config = dict(
    gain_aug_db=10,
    input='waveform_16khz',
    encoder_moe='soft',
    encoder_moe_every=2,
    decoder_mlp_ratio=3,
    decoder_fused_qkv=False,
    decoder_drop_path=0.15,
    decoder_positions='learned',
    decoder_connector='mlp',
    beta2=0.999,
    lr_schedule='linear',
)
Rows from block 3 of the audio encoder of a small encoder-decoder audio transcriber, named by matrix and row number. Rows with one number within an expert belong to one neuron, the router's apart. Each number is 128 + 32 x the weight over its row's rms, rounded and kept within 0 to 255. All counts start at 0.
After each expert's rows are labels from the 100 clips, of 14976, where the router gives the expert most weight on average: "top examples" is what is common among them. Only what is clearly more common there than usual is listed. The data: read English sentences (LibriTTS-R).
# router: slot weights (encoder.blocks.3.mlp.router.weight, 64x160), inputs 0-53
# up: expert up (encoder.blocks.3.mlp.up, 32x32x160), inputs 0-53
# down: expert down (encoder.blocks.3.mlp.down, 32x160x32, transposed), outputs 0-53

# expert 6
router.12 [129 109  81 110 109 141 172 159 180 115 154 124 114 131 205 127 127 126 133 165 123 102 140 135 153 110  76 111  92 167  82 158 108 150 111 124 124 125  44 127 178 125 137 166 106 134 144 108 173 109 117 155 116 161]
router.13 [ 95 122 142 107 122 144 154 199 198 104 109 103  68 136 150 153  68 122  61 120 135 113 151 181 141 149  91 109  84 117 106 168 132 186 132 154 144 112  71 165 152 136 145 138 123  91 176 104 135 155 173 123  98 139]
up.3 [136 165  83 114 126 114 118 172 135 185 134  95 154  47 140 132 145  80 189  38  71 107 117 174  85 158 125 147 123 148 114 150 136 109 164 142  85  85 152 163 145 136 182 162 151  82 108 156 106  76 146 105  61 111]
down.3 [113 145 113 123  90 125  77  95 163 117 110  84  92 191  98 194 156 158 166 109 127 112 157 109 168 173 111 127  96 114 143 117  63  89  84 130  92  92 163 129 143  51 135 127 145 122 162 172 175 190  57 149  84  78]
top examples: the word "he"; the word "his"

# expert 12
router.24 [ 92 154 101 146 112 140 134 150 206 127 147 117 102 107 131 168 145 143 180 124 102 128 145 141 183 125  40 125 114 133 132 158 102 138 122  97  71 104  92 147 126 139 156 147 163 170 189 100 116  44  99 131 148 124]
router.25 [129 142  86 144 151 131 154 143 189 130 110 117 114 145 110 145 114 139 158  82 130 124 165 160 170 119  51 110 176 123 103 137 106 162 138 110  86 119 120 169 154  91 125 147 158 170 148  43 122  88 108 169 118 124]
up.3 [211 217 165 151 137  85 198 149 135 140  91  93 129 140  94 176 161  60 167  71  91 111  91  75  92 152 138 150 149  98 160 102 113 115  72  91 106  69 143 160 130 118 135 127 150 154 114  96 143 150 124 113 157 118]
down.3 [124 110 162  69 136 176 173 106  99 177 173  80 171 196  92 158 208 117 152 165  95 130  81 109 128  92 163 189  79 125 128 125  65  90 174 183 116 158 125 124 106 135 139 170 103 143 128 174  70 115 184 122 128 134]
top examples: the word "was"

# expert 16
router.32 [170  79 148 148 126 126 169 140 184 159 121  91 105 129 122 144 158 138 116  97 153  96 140  97 216  74  83  81 128 133 131  81  77 122 132 121  50 153 100 124 148 126 125  92 123 173 155 116 172 134  52 139 117 147]
router.33 [124 145 117 160 217 170 149 124 172 125  86  75 158 118 107 151  76 104 156 106 173 119 131 117 195 105  74 112 113 124  87 123 131 169 140 119  76 108 105 100 104  84 162 136 149  79 141 104  99 120  83 138 136 116]
up.3 [172 130 108 144 143 105  87 124 186 114 129 133 182 122 117 181 152 101 104 155  84 127 100  43 146  95  92 139 140  60 203 162 156 103 131 160  77 123 158  97 138  99 100 174  84 146 193 128 123 104 149 154 160 126]
down.3 [131 108 189 100 151 103 137 143 163 130 152 137 145 111 184 179 183 105  53 139 104  95 112 137 123  83 189 104  97 163  52 123 117  74 136 162 121 157 122 147 134 100 113 119 132 110 107 140 100 116 126 112 111 118]
top examples: the word "of"

# expert 30
router.60 [ 99 180  87 148 128 131 118 157 205 139  98 114 141 165 171 175  61 101 108 149 181 129 125 116 153  75  80 144  92 173  78 122 167 219 164 105  67 100 162 117   6 106 161 141 150  99 138 132 122 123 140 149 126 136]
router.61 [102 157  86 124 139 154 106 149 162 115 112 132 140 154 153 172  84  88 123 142 177 108  95  81 159  91 105 182 101 122  63 151 182 183 141  65  92  89 150 136  52  79 117 150 117 131 175 148  91  84 136 166 138 131]
up.3 [176  90 147 156 117  91 152  59 152  83 131 179 153 175 114 152 180 104 104 103  93 108 107 136 199 152 152  57 135 175 153 100  80  61 112 206 117 129 111 113 135 171  78 144 119 171 110 134 126 147 128 111 145  92]
down.3 [101 133 109 158  49 144 147 107 117 126  89 102 128  75 170  83 122 126 122 175 129 172  88 187 101 103  77 154 122 187 174 124 140 107 102  45 160 137 134 165 121 151  92 164 143 136 139 155 165 177  87 103  31  82]
top examples: the word "i"; the word "she"

# expert 11
router.22 [124 161 119 125  92 163 123 127 198 127 127 141 107 166 131 111 116 123  95 147 139 120 128 100 142 106 118 119  42  89 152 176 138 173 143 128  60 124 105 153  86  56 126 110 127  87 192 148 107 107 103 188 145 139]
router.23 [107 129 125 126 126 150 108 155 209 121 103  99 148 154  95 128  62 123 121 104 148 121 160 118 137 128  58 106  99 107 122 125 148 169  97 137  89  89  99 176 129  59 128 129 158 100 160 108 154 152 148 148 124 102]
up.3 [182 179 179 132 142 113 172 111 128 116 100  63 134 114 113 139 154 113 142 101 133 114 124  64 112 119 155 148 141  41 172 103 128  73 137 127  89 120 154 172 157  88 133 127 159 114 139  91 193 107  96 139 150 124]
down.3 [115 134 125 101 122 148 144  76 116 140 172 157 180 130 151 152 200 102 142 148 138  97 104  55  75 167 105 171 130 130 108 117 105  95 125  94 113 166 115 130 134  83 141 107 114 209 156 125 115 127  87 113 124 129]
top examples: the word "for"; the word "my"

# expert 5
router.10 [144  93 145  89 186 165 171 109 121 168  61 110 133 125 105 132 124 169  93 126 103 113 136 134 120 127 112 145 147 106  70 134 153 140 148 108 177 107  47 182 146 149 175 127 105 114 140  99 143 128 116 115 131 137]
router.11 [145 164 103  61 185 117 194  86 134 154  90 137 143 137 125 178 130 120 183 141  96 111 140 145 173 105  98 118  63 139 141 162 112 126  81 135 148 141  71 148 102 145 182 168 121 104 134 164 104  93  82 176  94 144]
up.3 [ 99 170 110 106 150 162  68 158 118 117 154 164 148 120  96 127  85 108 110 114  87 185 137  80 152  97 107 110 161 174  33 131 145 127 169 105 108 102 138 124 108 114 159 131 173  79 154 107 170 137 170 119 106 194]
down.3 [144 123  87 187  57 149 143 174 123 121 138 163 122 127 124 113 101 184 182 102 141 113 103  94 102  82 141 114 134 114 163 131 218 125 127 155  94  99 150  85 107 148 157 137 113 164 137 119  95  95 155 195 131 114]
top examples: the word "she"

# expert 21
router.42 [145 134 144 170  92 140 139  90 190 103 128 101 102 107 129 110 140 145 118 140 192  86 172 118 193  80  67 122  50 152  90 121 171 168 123 120 111 130 117 149 135 101 166  73 152  93 189 154 159 125  50 103 132 147]
router.43 [149 105 133 118 127 131 122  94 144  97 142 113 116  84 128 112 151 125 114 147 141 110 144 127 202  93 113 132  90 161  85 129 145 123 136 137  70  69  89 147 150 129 147 139 133 156 191 134 193  82  71  92 127 128]
up.3 [113 116 172  99 108 144  97 164 102 114 135 128 143  92  88 111 171 138  93 111 130  83  89 127 117 151 185 126  95 131 111 160 118 136 103 147 126 100 128 193 160 136 145 134 140  84 110 108 133 153 207  65 184 203]
down.3 [100 135  97 148 151 154 143 143 151 105  96 145  86 101 180 142  89 100 153  89 144 114 104 113 156 124 135 155  92 143 116  96 172 114 108 197  77 134 156 153 106  77  81 111 125 119 160  75 178  97 111 136 127 153]
top examples: the word "her"

# expert 17
router.34 [162 144  84 116 101 126  86 124 175 131 107 137 163 113 102 146 137 132 195 131 127 115 114  98 150  76 103 147 124 156  55 168 152 147 123 130  66  63 116 155 112  84  85 106 128 114 165 160 137  97 139 143 117 133]
router.35 [135 102  86 128 113 116 124  80 162 163  85 113 134  90 125 146 134 139 182 170 119  99 114  54 130 120  93 125  82 139  70 105 120 127 101 115 105  54  70 121  85 117 175  89 139  91 137 158  79 125 114 108 116 137]
up.3 [103  81 102  79 131 128  91 119 120 123 160 169 125 121  92  92 132 110 105 121 111 148 134 104 116  86 141 122 159 151 124 148 170 113 115  80  96 116 141 156 111 189  89 108 157 129 155 111 135 150 103 109 111 104]
down.3 [133 106 117 149 124 105 119 165 112 164 112 136 153 149 118  93 112 170 131 137 174  83 114 177 104 125 109 103 169 120 165 123 133 159  91 139 164 119 122 168 118 168 177 115 122  82  90 150 167  98  99 143  97 146]
top examples: the word "they"

# expert 14
router.28 [112 138 126  96 146 114 162 101 121 190 152 144 151 148 103 122 189 142 185 132 131 138 144 125 117 105 119  79  75 152 136 100  69  84 178 134 118 146  51 154 156 138 117 159 158 179 164 149 188 134  90  94 153 184]
router.29 [129 114 147 159 132 143 163 139 133 153 137 149 173 111 124 126 132 137 165 191 137 124 167  61 155  75 119  83  83 137 113 135 112 114 171 143 111  99  21 191 127 135 125 137 158 199 161 129 153 116  91  76 105 155]
up.3 [140 106 116 104 127 105  88 125 102 155 137 148  31 137 127 160 137 105 157  82 103 145 123 156 105 109 174 130 139 160 133 142  86 126 113  97 119 137 149  85 111 118  93 103 123 144 157  69 151  74  87 195 167 159]
down.3 [105 185 125  92 143 151 122 173 184  62 148 145 142 166 109 152 125 169 133 145 155  98 101  49 148 138 176 157 157 166 161 146 156 153  93  75 122 155 127 157 131  78 159  44 111 121 135 131  83 176 108 108 101 148]
top examples: the word "the"

# expert 23
router.46 [126 150  99 166 110 141 131 162 180 141 104 110 133 148 133 144  93 144  96 146 171 121 113  90 167  50  70 113 118 114  83 163 174 171 136 140  48 123 148 103  67  80 139 119  91  76 131 152 124 102 138 151 104 184]
router.47 [ 95 154 109 142 106 156  99 156 187 146  91 147  99 128 167 200 104 117 111 172 169 145 146 125  76  96  67 107 127 133  66 141 161 154 154 130  76 113 121 126  65  83 129  98 127  95 123 114 116  85 105 172 164 157]
up.3 [102  76 117  97  98 173 130 155 147  88 155 136 141 158 144 140 134 129 119 101 127  97 140 127  58 127 132 121 112 180 142 150 155 128  71 146 139 111 158 109  82 156 143 156 110 107 115 102  76  83 174 141 140 145]
down.3 [111 170  97 124 141 108 122 108 141 152 116 131 122  87  85 120 130 162 142 192  66 129 124 160 230 168 122 145 154 112  83 180 139 114  99  79  94  70  82 154 131 153 127 117 150 128 136 156  68 156 138 151 143 132]
top examples: the word "you"

# expert 10
router.20 [134 159  89 167 145 170 102 172 176  85 162 108 114 149 111 173 108  91 162  85 127  85 131  94 168  54 101  91  93 138  97 143 169 135 135 120 111  93 171  80 103 125 116 143 155 175 143 102 155 105 150  97 137 145]
router.21 [108 157  45 129 143 181 122 177 188 114 112 118 122 138 124 183  81 136 179 139 183 154 139  82 137  80  68 109 151 165 109 112 159 168 113  76 107 112 130  87 126 105 160  89 123 138 171 135  76 143 167 144  94 139]
up.3 [108 155  75 124 125  89 140 165 141 161 154 153 164 124 145 107  90 115 113 103 121 154 135 118  97 123 129 168 151 177 166  65 128 122 136  98  96  91 154 123 184 129 114 131 180  64 120 156 122 138 181  96  76 100]
down.3 [184  79 147 132  63 115 190 136 157 123 148 133 182 106 172 138 111 191 104 106 114 181 129 133 136  88 123 131 168 132  44  91 172 175 102  96 173  50 125 148 127 151 130 150 141  83  56 133 145 142  97 128 135 174]
top examples: the word "it"; the word "is"